Rows from block 8 of a small multi-label image tagger, named by matrix and row number. Rows with one number within an expert belong to one neuron, the router's apart. Each number is 500 + 25 x the weight over its row's rms, rounded and kept within 0 to 999. All counts start at 0. Numbers have three digits each.
Before each expert's rows are labels from the 100 images, of 14848, where the router gives the expert most weight on average: "responds to" is what is common among them. Only what is clearly more common there than usual is listed. The data: telescope images of galaxies (Galaxy Zoo DECaLS). In brackets: how many of the 100.
# router: router (model.blocks.8.mlp.router.weight, 4x192, trained with AdamW), inputs 64-127
# up: expert up (model.blocks.8.mlp.up, 4x192x192), inputs 64-127
# down: expert down (model.blocks.8.mlp.down, 4x192x192, transposed), outputs 64-127

# expert 1
responds to: roundness: in between (61)
router.1:496527494540546468493479513564467488512492518499497516499484519503498517508508467534505484513494461489455544498516471472500434533462490506483546535522503503467508465497476536483499531469499510
up.0:482515509493529526501473481461521475530493502476504502486473485476488495532463511489505498511511483533473504418507514511504522482450462489502464559516499479520521515472476533488552566519500458
down.0:494485510517556509489501486536540468456465478508518448453570527466496481499493492475524507484506516480538460506474517536488482488494498530531491509452534487503511505488496487544488511488462539
up.1:519476515464508500542525531531505537478519529508542486524479530488526497475465498508502502477512470460483469497511506541463518473484495458492500505514512443522510505521474530515462500540542472
down.1:491522485515515509474489495501477484490476494492479533517476485514549538462497514495503475482472477511508531466507484495531502545493495543487525451539526540475541470524505477512471486514491516
up.2:522482528467496503498487520537527470535499473517469520437454489511503486534524508487497508456491495502479481521485521467475526509470458499501503507500490488525496533467520486443470505504524542
down.2:508501496487480476500501482499532532547486546515543488497528483500529476464568469529503458498527512518534475530480500442492508514530496509502511534497480526462505540505493522462513490511465516
up.3:484538460513552474528497549525498516453517474439514484475483510505474528508456521522486497498502499523482523529486468493515480547499507488487510495476496498500522466500509517523531438483468515
down.3:490541486457467502520506466450520513531500484532468531491504492448525459549512503469522476521485494537475436504486545491509493484490462510531510522530502484484489557484532508496506522530533483
up.4:487532529495475533523481455469523457489512506490557510526499475478525510467517466506546468490471525510455490490499489497516503493500517463500515485534489502480497547503540516517511523448483490
down.4:494485503515507487475514517492497507509493546519506516499470509509478484508519505491508454524505520518543548513509505488491551554485490499529517498491483522521501532466493549507490456534474482
up.5:508457491501529498484548489494542509497484484545484527507525494488493502481497506521501501491504522458457519510477462474485519478513469492490507547491540457521596512440496507472512508487496513
down.5:504535494515519462527488478533510437499542490483496447533507521538531497504478487517513497496490444502503458500537460521473511464468535534492492507525481566497441526504535503489465500493507486
up.6:485473529488485480463477524482522525480474535491543484451513516507472467532510528486524510488457529509523469513460545485517467516459540484486456478476534504487466548460520525493482442506497450
down.6:497511464482532482475491516513503503493522488485482481511469495482474536515489500516438508482536487505486530527531564545562530505535483483469516511481499478525513475514528501480518526491513484
up.7:482554518482479500487542493520508505490483463507519523526518482516446533501497540513475479501468491483504464511526530531489473504505506513496487532523492532508498482486511456512551479461478516
down.7:528498554508471518510511497478455485480472492505511488464510557457487484586487495543497570511499520492504517509497520547481510462481487526499471480475461472485505505568539515502500469508506457
up.8:495475497483498472503503484487467487487535509500445507465486465504485455510521460501483476506552482483468442503473523505512473521515518497540468473508540449516504490513522520500495525514523451
down.8:499514475472474484520524499489488476562472519520560521521514481489545501544483484514492537547479518450499525512551488480486521497517512514455521511538530517515471499500515503449496477534522516
up.9:543513478462498471484511478476495493498493486486528508498511491543484494481502487518508488554463548521495528522492483452483555536482482545524491503520477488539491485539519521477500533532503518
down.9:493512485495508533523506521495513510498464509522477460554537507472526512514477512480515488554561503484526500556489500528496501488522502507532512455484507493461500502459482486493506458498498482
up.10:504492441502531533477456484498510487505475456488508501515494536491505488505506528534502497511504492503541456489526498486522533493487478486580510483521526471497499502498481461508490544539473476
down.10:484485522495490497525535511523527425500538500527497496489521485461538476506526544493474509486515506532549501517501463471479485551472526482477519500472484519523491533471446556452510488509517485
up.11:517501541469491519496524537512499480495441464510539464469454521479543489510479476482490509502516538499463460500487474468512527527476490524527522499518521534519479467512491492539522494489520493
down.11:537495507521513491500527499468539543489428502483504497501509503472484491492470517484504480484472479493566472535473521516495470507522481511523493528533469528477468496514467445507470497520496499
up.12:491512506482447516530487508502571454528503470547491513493524480493525478476518513556501514517496518488509531449513498464539531508463471496484513535483493525527500493496496522505510508483449524
down.12:503482511509498496532515469532539514494465489488489497521485537534544491478502491500500529501503477451510532523499478494483506497484541475507506476428530492458496492513481571510479583480557456
up.13:425477519524496530444490484518523485481500491507521521475513514515554445543473483541551477465516463518524489489520477471516493461485503497530540452509518522496543495537480445546502525543505507
down.13:506522501479474482524547524507515556517527479492508502486468463501474520499510513484523494483505431471477546492493509500495499505534503501450511536534519499517501520427507527487512471483539519
up.14:522514505480472513469488451514514497487490565485436521501497574504473520523530460552497486504509506476487519498496490534508511492527502455472495541498483517484466526492472519487489477502517478
down.14:460503503504495527503518521514520503559490476497484465491491523501498480497513492497500440517537458481509518490508495467478491513535484473526490470513500557527503519477521518517495465497492508

# expert 0
responds to: shape: star or artifact (57)
router.0:537486524490494502535517504529505514514509508508513506492546540509506522511524541490478484445471501535508463462545495514563457465522495489492477472537463484488483493510460443464509505504539470
up.0:536540487485518510449459460489529524507473530494486480513498478499482535492488486541452499501517536510491501504490523525514491488520514477522533474526534540503513470544463494510438496479480511
down.0:484477505506470487507507512464470486465541512528524489456484557546491500510484512510501520495480484523470491462519478477547528510481501533504519473546510488498507489478524519533492530531494530
up.1:540500481515505481492494496479501532530510506512451493517474482512471474507457538497483487486484492501517501496495506495490483511492463470537506495515482522546538485445502522533522501478483499
down.1:496470487463534506492477525490485488479476495482522503514512472529520508495529513483486485469509521492490476484498499496531522518511478495487482505481507515495526528545521480467510522488482479
up.2:493512458494510505505508536484479504528505539487490469465508507489485507502504518466488472510514505524532501519514492521516518495487517491505478500530480451541497544529483468502497522506444474
down.2:494548520472440467528494521521483533494523501449468488518520502530544492483500501537466517517481474502474526518483530513491502474521483505522527521475529534491494494463520521549487470517502506
up.3:537530483504492505487529485515501494497549500499498452513513504474509432460516471460459463475556529495521517497444503462517482483450484523486482465528529461426463494544533521512486540509537486
down.3:460475469489477467503508525502461519480493497480473525467495490505524504508438500519493452488510510570551473505509477452463511490508503513497524501538525480527516487494501475518509464517504506
up.4:479497512513516496467470479465503505525478485512473486515530496491562490486475543494480489480456484455475528475486491501503492478520518497540514466499508478504496532537493476525486504512493462
down.4:521481467535467461510511483496493508479488506546494498493503403512523454498481483486485497511494502524481508483504467508508520531475558481504515505516492509525526546517444497493510498529506515
up.5:507525498481455481476458499514509441497473490550464509516480513494475518472509489483494454503494504522516523505487498536476518487507507512453512413513507500528484525468470507503482505464521472
down.5:524475523525490544494481507506506505484512552469531513439525496494492497513500475470505523539469529505536504499504502505484506532462487535529487485462502479523493447488503477535533513533494468
up.6:522496554464500545479500504478505464490555505483509497538508503503486503532492496514502462523493503519477480473548477525515474509483505474530523476465569495488530545482503509511494475463492482
down.6:490538510510492501525541541492518505466502504477503520446502488515464558512496494496511506518508478520504468488517467570469494488469484468502510495516510487469493524536491479484505492535521490
up.7:491531522496521517492470532481481447499471471525512502471556481481474495493496514518545491502469491506499508511494453480527530500516510520497480502519500526528504501468491467454502513504533479
down.7:498507523501537486503503522497508523493571473517479509490487516439428507491453503518532459478496490484492483514474500511507460516493513493505491503458520529513498512534518500506475473441532520
up.8:509494556509484532527505486501520545447482517464482500473487514505493482499512484496509535542455516500513514486525493503534478505533513483486494455466550518513492540522499524510449460509477446
down.8:463469472482496485505556493492501504509472468481480514541503484519503483458484500541527449492480529510471482472467530478511522480477515522463522541518474463514567492491458520482500530525520452
up.9:541479476486499495539494510534506518464508456523452511425530500528507476488512494480496468474445466466511510434462548491482509492516520536454519482511482499452527544508498496493544510486510528
down.9:464506464539493475442494496495533474530482506555493519529491514519499471537499495484505421511498487510543515507513461483508516462518515501486509482536466488515516479500458570484487474521500544
up.10:516505524501517534471485529526492530523518470527519526422509511492469502463507538533552482524446503514515501492522536506500472541473462517531511473481510493527532508498518521502544518503511484
down.10:478511496483528476504491515483550483492489490476494503483534526511505495539465474525481479474516479497481462505518460491444529494479530486507476540509467510514489504503489503493449448487521510
up.11:491531536474482520481519532524500487459520503493498485477507524508504508541530486498537487522532483525452521516525529512452492439498554494465553508516553512481562553488532467502440501445470481
down.11:485472497484487518543503457493532468537477516483511480519465515493503510522483488509461532464521503470549507493503511450521458513478481475470483494476492498513525477578496537558517487544502438
up.12:516494488484514470506511493487515505469491517503511537526472513531518530467516503516500495525451493464479463483492487533529542485541545508484499513500500491503482471497546458477486529481522488
down.12:481559470447522548481490505491495526529484505514497511461473502488493516475497479499470512450514512498484508476497504484511484543481502462548487484538517510523505529535511486489544473486464519
up.13:526496511511450520479509470473487478495497537556511496490439496518479490513507521516522490505469527534472477497505535530494517511548447462502498478509489495503493512505491507450528497482537495
down.13:474512517517495524493497485527521487482461515492535461528483464512529490520483531476498516473554521453514495536516485492490508485489551526497548493509519446475487513520487497471499498486472554
up.14:548521485486515477517522511515511502501490491471517470516476531470498489486539488480519503551516474475520476483542485515530468475516511471547458543522483510478474488506503513513503497502473527
down.14:504528491499480533468498486543491491507534527527467450446502512543525491491525466521489515505468478463541532532526533477484514486509502503470472530490521458542504521505498532471489501524509491

# expert 3
responds to: roundness: cigar-shaped (65)
router.3:479494502492500495500493514480544495503552494513514516520497492478482445495477471549499450491522515493525489487455513498472504472548475499540495514549519479512457540519501502493545475503482513
up.0:530505497450464523503471553511508490439522490470501488483486459487503512454516490476531499516533535519535513500466535498531506511544466469515529528512513489523498539470545488529518447500527506
down.0:474491530524494552477514487511515514445470449477494555493537517505526479538494528520487479474501511487519559482468536525518525484534567507514480515508466464514458449489495513446475510493535543
up.1:533485497466498453495527481496467527488490464516493472487514498498472471508494527456483521525519450486464513499511555505484514468499430467567503516461467477473531469541519495504495492509468522
down.1:481505505510525479471488464502535540461462483475498510528497456502534479523501506565505480441524501471532455489546491487549509509486540522467479499463521528474491495520492495465522481512500495
up.2:503496492527497509565494536543529495459531482484511515478492512477473546472488486469536515485543491513485462523497508514504493526485497493481436514512480549493529510533503498522481504485500489
down.2:548461485496473545530514539529523517507499487436529520503503449502498494503520526512474469525518561484488522481485547522492495511487514546551504508465475492533489474494496463477478506479508471
up.3:539517520448489513479543533503492529506494492478497477498467474478484527511521525504514492473493504501486492494534527495514511472540517448495485534500491481520490541504484484508536459496456520
down.3:490488459579493493519501507531491524490524514509507526463523519501514466470483512482481513464536470468497473480486494534513523531469520492516505552469505510505531480496490499517485526535503487
up.4:494522504526534549524469499470469514514497502494464502523515485540483508505496468499473485494493498458477450516472459495495512467456508517524488503503522504468526495488510492537478488492575503
down.4:495490543494452540533504487515512494476479463479499523521540503486489517512526504477475489562470463482479481515483507588514524501501484509473538483532529471521489493511513505483510491511498545
up.5:474464453474458495475490475499540511534497519511427514482515529537482483503490507514491464539501511501486462468502514508513538511510494497522491486472498472495523505551465501513520535513429513
down.5:504516500519516490490476463496502504517490498478512457499489530476492525474503459493542509493515473504494525507502463446491534438483520541486530508459499505482529533516559493491499522506508504
up.6:522549525516490502499539507472523540531515506458475494494508518502507536519502468565481514469480473501502503490498502476482489465495519489521517470501532457489510493487484467497487499473504491
down.6:517477458498459509491557530519544477490549478500496453458507512498482535479517492510535541494515493510545492524510464537513479497516502457500442506513472478476518519492502492547531472479528545
up.7:463455483535497502499518511510472525491490523511519490469487494465458514514491501497509528469506508515455515536507523565508490533536504464508524511509472529483525467511477493503484432474495502
down.7:492484481528509511503501506516503510502531508518531541531449530525522493491519504526470466443554488469473483484467482492535470515524532487495525489514500543504509505504435470510481522490509471
up.8:477543490505490496531447513510482458524486485452519540480533488477500510484523517478551522545473522509490493526456488494520517526470462504532574483513458504522479543483488493516481486478522544
down.8:422523529513506523507520468489477527445511517504507499522447534541507478528465521486503493527528524506489520476522454465479514482496501492509468526522488488505539473482533476470471520451501496
up.9:489479527498501509514486541516458492538486491517541502485464529450529517466489474507518490484460508447488520519547503498469523480501460535462551445520543476500486532545508498524509472520509493
down.9:516549503499542447550493488480541528442475523490478423506481537477532493523459538509461503450519484526554509482527497530521467479480492479506537517478475476500483501514494491499524448493499498
up.10:489485505496478488452465492506503539471458490510532547460493508479535474489492499469499513507469522474534498499480471561563515492491493506480464475458488487479482499547493459519498492488485478
down.10:511461541500481470532500540504478526517506538487466482493539496552520494526510490509508470505519474521455506499487502490494495488549501485502530477535460499514440530498469560528505503426522432
up.11:466471494532555518520534468553500484530503491520509507523471501500486518511466518475539472494520470528532530512488512551524480504507513505535483485506544505518464544494516465482555497520469484
down.11:474515551516462512471500520473465508538485483518526468513480531482524488492515512497522524481505512497489472549516489529493492468523519487523487497493541529505510510519474524511463493505489529
up.12:505516468490503453516540464530525482469553485489493519540509529455504511512467473468534498494512473503535486507548503506506480526459497523505466490517516487501455513485497530517492487505528494
down.12:502496525496514500501500455507561464476475514476538456502522473522518457504488510519486488486498538452460505514505542528486496475519519519518455463505502481505503496495466492512474475496513499
up.13:511513490498479510531496503520488456458487493537468464517476474466541512546500491492560565540535500473504483472499543508507494504512518495514520510553493469521509484515500446494474546503511514
down.13:528494512486498524490531483467505498498530548532482462493492538509513482473466495501468518508450521493497474547490521524477511526505560441524498553503466498488522499505492449537536513478474519
up.14:486529497431499488549497487497489474507521489543503496493480522529488528482481483499488568512486473513481475467507467511483588479512508527496486520501508509473480441510501489517459501469493511
down.14:540480484535529506459504485528489525491473518487518479517439492540448493482501464528481508481553527491484460485501465498464518503493510521525513548500521502485481544508523531494491513486487508