{
  "arch": "vit",
  "model": "multi-label image tagger",
  "dataset": "telescope images of galaxies (Galaxy Zoo DECaLS)",
  "train_examples": 88335,
  "image_size": 24,
  "grayscale": true,
  "crop_scale_min": 0.5,
  "horizontal_flip": true,
  "translate": 0.06,
  "norm": "layernorm",
  "norm_position": "pre",
  "activation": "gelu",
  "head_dim": 48,
  "fused_qkv": false,
  "bias": "all",
  "qk_norm": false,
  "parallel_block": false,
  "moe": "expert_choice",
  "num_experts": 4,
  "moe_every": 1,
  "expert_mlp_ratio": 1,
  "experts_per_token": 2,
  "shared_expert": false,
  "patch_size": [4, 4],
  "conv_stem": false,
  "layers": 12,
  "width": 192,
  "positions": "sincos",
  "pooling": "mean",
  "num_labels": 24,
  "residual_init": "zero_last",
  "optimizer": "muon",
  "muon_scale": "spectral",
  "lr": 0.018,
  "momentum": 0.95,
  "nesterov": true,
  "orthogonalizer": "newton_schulz_5",
  "adamw_lr_other_params": 0.0019,
  "adaptive_grad_clip": 0.05,
  "steps": 10000,
  "batch_size": 512,
  "epochs": 58.0,
  "lr_schedule": "cosine",
  "final_lr_fraction": 0.01,
  "warmup_steps": 200,
  "weight_decay": 0.01,
  "adamw_weight_decay_other_params": 0.01
}
Rows from block 2 of a small multi-label image tagger, named by matrix and row number. Rows with one number within an expert belong to one neuron, the router's apart. Each number is 128 + 24 x the weight over its row's rms, rounded and kept within 0 to 255. All counts start at 0. Numbers have three digits each.
Before each expert's rows are labels from the 100 images, of 14848, where the router gives the expert most weight on average: "peak at" is the part of the image that holds the peak. Only what is clearly more common there than usual is listed. The data: telescope images of galaxies (Galaxy Zoo DECaLS). In brackets: how many of the 100.
# router: router (model.blocks.2.mlp.router.weight, 4x192, trained with AdamW), inputs 0-191
# up: expert up (model.blocks.2.mlp.up, 4x192x192), inputs 0-191
# down: expert down (model.blocks.2.mlp.down, 4x192x192, transposed), outputs 0-191

# expert 0
peak at: centre (51)
router.0:082147131168156148139116143123115213114148095096105108108095102102126116109150108166132157116128142095119091169125086133152135135111131102142165152130150149106131102080125133120078143164145115164127131107116185138132138127103179149122097162118142125143162112138108151138098133109159133149121140167167143151135104114121172128154121109127104071112108149120085114128138130099119122180120098145108136151106145124155102122147112105118114145123121083122094175143155097095148133116160168125139140142112123128073156101132128127140112120145113127107119138098129138121100117062147132098
up.0:176114098122133096142139134074177155124126152130075127143139151141143158111110159140134143122197152161082136136111113125099101131136137170121110141131150138137116145121106061140172116128104109150114083109101126141166092146143118135089120132106129145105096144114154115135094176101105165166118133162154111150138155125116105141111143122163125131112106079145096121079147114131147101118113136116150128185105119144146133131143135160079128118120151099086121173151132124121142166115126137092110165138135117104132141123139137166115168084100137122106068099141123130113140121153132112102
down.0:107100155101136136096087097131119137157140167109106098140127173084109144117120148124090117143161149107155125160101150134130143113129109134119114173133110113167107127103111132124061147096129133121128146095121131136170122105195119114069112138150123147116159110127147133143157139109118102098146142157142097139141132131093117098134075128103180115115170100142117106182136141125159087124115135121127151143104144122119128127133132078131059104178144160121109083117141147143150146151117132134142125143188120140155135136065114142127157120142128115124144106167146164104135115115118172143
up.1:143149099110113165154129139136132123102135139129113092128106106080137154179141116119140167113203115124099127091122161130109142133086116161094108089128148135106115103149103151113130189145139116109131086093134119113128176114134112147140106097073168125158093133142167152139160140150119128155143141104129072123154175098148149107170108154163100144132111101078138105102112119133113107137102099142129151118122149100148131140135161132103169132154102106164129128137116119141115129135089096125127114111124143144143146154073160163153130156179113165131158122097140122124102119120109110139
down.1:103095130089148076087151141158092143075141128118070102124113117134129101137095164142116118161077143135138116160126182133156160152149150106134109067125117120156090119132109129112143133119163148144138150122124121138133106141165152138126131111138113128092140133164103177153070107106117113114150148140122140084144101153099192132102160144165148110125144139156142117150141160135123127121142129118158131099110074131112119117159144122181101139119087140074147146147112124128147106133151127144149145118106122157113138126117146086150105110073115124159099119095168164137137140130146109136
up.2:114140114121109174164164119111102102153124117115136156159120123123099105130076097124154139130103147109116119117095132121127140139088130143134069149107096104107121144147109125113114108154112155113116131153197068116137129136109133127125120103136131172152118096112089117133140162106104148126092142118125119158129072112136107167118116150106133114129124123138137103089155156133113166117123127139171169148125114123141134097084171103113134101129138149182174106170102134104138153073146136107098147189158136176156110140146142122116103124176175131144129131095085127143159135130116112151
down.2:107141116087068121129129118137140110113123197150142097118135167115153131107085168117119133144125126170088145144113076120101105106147100180095134126121130117156144110131109119127144165121098092152101108127137122145136172109125148154165116122137142123145164122078162142148108137126149133160102147131118127155135141142092155082124133116114102115145143080111138150112124077092148086136164125129074107133153152140133150150156111118094125154107131146154170123114116182104100110086147107127156151094090143130107136113135125130104130146134113100128096118144173129094179163124141115166
up.3:151084121132092144099155102130107092137161151107166099149129127110135165125173102175124192151157189094155119103118118127135097127129132157111085149083147158142104083147111141097110130115117115132113120149097145117129165132111171128116125149146137128106189128095085127095105090164092136099122096144129193135111136091144115108138139111133140111104121095125126134116156120140121186126127127092150142157144142143117138118121113126099108135136112105114133106124109124134091134160149141121168130140162110170110121123152115134134075090140095140114151134127136171131185169111135132122
down.3:118168122178150143137122147124091108073081113151150126113108103116135147124110141105123079159156130120134121089092173151120138180131143161126117119110093113146138138140130064102130143129158106143153167173159148137131129136104079125152100139163116098167088160140142118156115140160146101172100100141138153158123093139158162139104112102125105072159101184114123115125116135117122093122128130181120109112134135152094151154093117128157134073120092110182130130157138116125134129099092124109146138149096122140129125139086118114148140131145139155117121151119116101087129144137139126133

# expert 3
peak at: top left (43)
router.3:121127134125101159135126116107155143104091167123124099115139114123119093173108124154146166144116153143134129111116128081144113116154139130148097151062110159155147142124124124157109167064146133140118130148087073112122107110167162154111155142149166123136157109126133102151147124126139166172144116147110099151118143121120139098108145111111114158141112115141134100132121091125138114090132115140134166150134105099137107122138071193107116158114149151081127113119112104140162143111141125126170138150106173141130212124134122147132139138156120100175090165106120107130124123127185099132
up.0:125120150095163167135099103155173097155133130173158110103118126144109104150130114153159070097169155132144103119132106138130142144124145123137141150137109133189121123137099146092132160091122145142152138072119128122152154139058167130176111102153105108122105106101121124115162097141110133131107120128147105158116110106161112145146130127097161119132129089108097141151100147158114160120145121153096106140121150135143135128130108124141139130094137144123134100160129135168131126148093065144122101125106102103143156080159143090137138116115157131112121127156116102161183133183105140073
down.0:152109172072134153158128135115128138142109179165071123109143146104122090133111109153133106152114111185156086150070130161138152143179154112145111098110124154113171104118112111098097120145143126117127162159118099112138125142107147155128148102094137160124140132107089091110141142116128140123124095175125106159123133126122131165135102129111103127090109116134132158131100114085108115144155099118132122123138150149084084155161081105140160157186148128145120137132168117097113132123127133107127139086126138136111147165091118166101211114123143120111124107142121121145129119131126144112
up.1:131138146175129074162122126126133125125141161075143130119160168144153158152104140101140140116126104163106118096158103128100116122128123126140099169166107132153100134110074098178127136125123125131171156166089125113128132158132151138092107133168072120156131135136159078191117124117137177130058106130146113156091139130116143114115089080107134157128122142106116137096122154116120118129151120120149112128122175125104100134116153129115159130152115106093129107117128077111162148128142159132139129133120151112107133140130126140171140146068119094078161122119141145141131134133110077120
down.1:110052134098150176090162128136083151109104115102111125155109113123134107116146144139117120087151122170151137111134181131138113167180123125104138117109101157133120108141182145122097143154165126154097145135086126101134214140105142114121111125150120132145143102085126142131129146131126075112139155087117129121178117126115119130124134111149091114160135122127143108160116123097062131164129097116086144135169115201119103131109107113119103117110116127155103146151154139122146117143127106123112127109117120135141152112139157149153143135127077124187116148147132131126104111148127142139
up.2:143119169146184114137171096150120104150140080149107165162193158130130130086100161101136142101125144113100174130109098157147143130206133118136139131143130099144157083128135152165122103149121107084125150117115140119169099097143142091118193131133129103105163101135112111135158127124095125131116129100129092142154094097118115095119086124158125106094068153129141138130131128089166169108149114096131157144128106153128115124143152124107100122122173129130100121151113140147167179122152122133083142083098146133108118140157129133105131122133114126120109122142143120110150127122117116128
down.2:109138093093138143141140111113114132119109106123161124142127145150112128132134095142108195145138140158146096154119179070128110124136149144156142122093134134105176161115159152135157158156153114147113145139131079094133139127083122124124100181137157097119164112107128115150152130101152142096098117138112170132094134072092147104164124111071136139129133112115138149142141149166141106126107126109091125156134122124095119099125112112107128140099105136156109128100119103125149129126078131152145107100154071153191156147118122128088148085156157128102106147145133133187119151115111161111
up.3:125147097143099159136174087101108112103096145138101148083104131126125140109122130141072121097158170128134099119126077124128130134095131119123150122144144168167147129084138072124113148086103158130145150128137117133099095102162121110086126105134121113129127112150170104132141099136106120150109113120169196137097142191123099149160130137161085091130150160131131127120142117124141155112119166154128118142159177106129092159127102120139089130131123128135135124150156089080081102123146182122153123113119148138127172118119162108123153143149117133116144099133109164136125104158146126164
down.3:154139160135157130109091147137159143115143120151164159104122178117095111098142151124142122119119109094150099120117151106098150126077135152136117128177133102163123194098128120125128097127117142140141136114106137148127139145081125079187166158109127119121122140148113137135089081144154159110121151115114141129190110131153120148082147129119105137120124096104086106132106101140130092126105104121058128125144135159144153111144120173134139101155141094115065179145087102125136128137110152151131120157130111165152097130157091115119120129120160105126155099122120089124148113154132144162

# expert 2
peak at: centre (62)
router.2:132117143123124078142097152113135104102172149110149152114142115116098137144072174112119101157094113118143144121113148140118143112132108132137149117131144088108129148122141137119156125136148146124098133181100090115126144133133126134150096066129147153147135118078112112141158102135139158129125125146112151161093124108134101111105156088095066083120133116129137127148159114130112146113189115158149123105158109071146115127104088171157105126158122092164163090130152146165113135161146095129119145125089162160108125112115106133112148076121129137149110099148116157135114170151089150083
up.0:116153120189108126117110152122119161130065112107144124156117143115167183097128113153099134123140122099126097118102179140102144106125084109095120129153110132134127116077123159154129098133130133146149137108090107099156114200122124125110135124175129122145135112110125143125144128113152136182138199140132083082167126094125104120185124146166157136179131148113099149108114160090092107129123137102105121098099129122120150151143140113168159099132090130142159154122140121132111137129122121097123126094147126149083126138140108126162090144145084121133115127156127138107153099129134163129
down.0:107137114110107125146122118152132124044103142187128136157122139118155139095138141149123117114143133145158168153103111130113130128078147180103129125105156097130133130111120123132139192122178155123146117095155151127153110115102108144163114159128144133116160099126145139155106162132092141134090116122145138152118087147150106124137097119127147131083133126119138104142162135130129130166155115113144163085132128130104127118159123147100077174141147065120115133101110082149139093108141136116101153135128138169108125113159160135118119116070123149133112119157182105128136063082143129109
up.1:104122112142146106119140167095128151127139106141126097098154116081133120134058146128181129145136158160158110184085138114156158137135135150138138110104128077137102118081124132154108146118151114138160095151124168115079154154095130121110120133149144124128056131099129108107099122163116117128136147121130124157145135111163144137153139116153139110130111139109126140138128131106113120085121132149139100109102158137139153157135217111164133090142147095145134132102141097129114127101144107117172157145162111133155135088104137093131197115142104125123152078128113114138129107124086148138
down.1:136090126152147079109117155101151181175148127116133157104137125134120133126113061118161119139201117123131108113134128091115093141131173120143138094153149155140113134160143142110109147152142128131105134117088161118178123134078118137139111120111097117106154106135133078126116133139132175125144114115134078137139111189148097116182119098120130120110130118171109109125128080121161117135099089153116145143160169119155143134144122132112102113138103133122083154117086147064151135136172113147142087143124135098110141117120119091134162118111132167150132146115139168156110130130093128136
up.2:171133101145131156154124137132083116132116126131110113118112178158113143159157137114132108082155116162123098119140109098096095127130155111160158111104127084139129137113128157134111129139127131149099152097150165131133161092141127093110084095148107142129111095160097094128130161131130144148081118150132135115110149130067120108145113103129124143160127148124118093110159128070113131136142130163137112151129174125131157137108126159110116152078095191114156087098127125071162102150124102086148137114153126111111134164164177159155130124159107117151158148151133124158093090139124141105
down.2:125112115131105124128112146156155117147093123116169113117148140123151093104116127076164115129093140091115125130100131093163148137129126098152137122161146123101170117138126099108113141099122123169085102150118121100137111113140157125161168164142137113097121125131150137134157113165116122130166132101130120137195078134142151161116131134095146127177114101098127166160147160129149147125109110116127157088091125138175129079146119128083119151121143127085147111141177165130076074113099134125092174119131134138168109150078125126128134140143101097105139100169117120157157118114136115165
up.3:122115166091148142145145134122134155144121093135123099133150121118126138134134108122119126134151150095128144088158110079099152171146125144098108121099096082117133127101158123164181114118161123139171101156128108123120090106171134139180104137154128154115122111194129106119145111104111148129155117122139136114142131088144119124103151087158134141122111145113161137106153128149123145062153155125132083156136126156093101102133091130113112143121132136112137128131090112148104122138092175094111111119181115120107147132135149151151136150109142146147081178122089080066156108152167137145
down.3:105112124128107148121105148142169099146081125107158158113106093145102131119076193136145123159099165155127161125148133142146137103117127135142095164102144138128118120105099121124087111120114179170116114166162146074123105143077119144148149144147127128122132147082163133158157111095141124103121135157116107100122117153151112140173139127145138132105162133095149156093129093157168101133169111077114109125142151132115100118135129159120139084082125158126129119130134158157107114115127112150136116093140132104139107130166138103108162166122119093109103120175135115154095097176139086137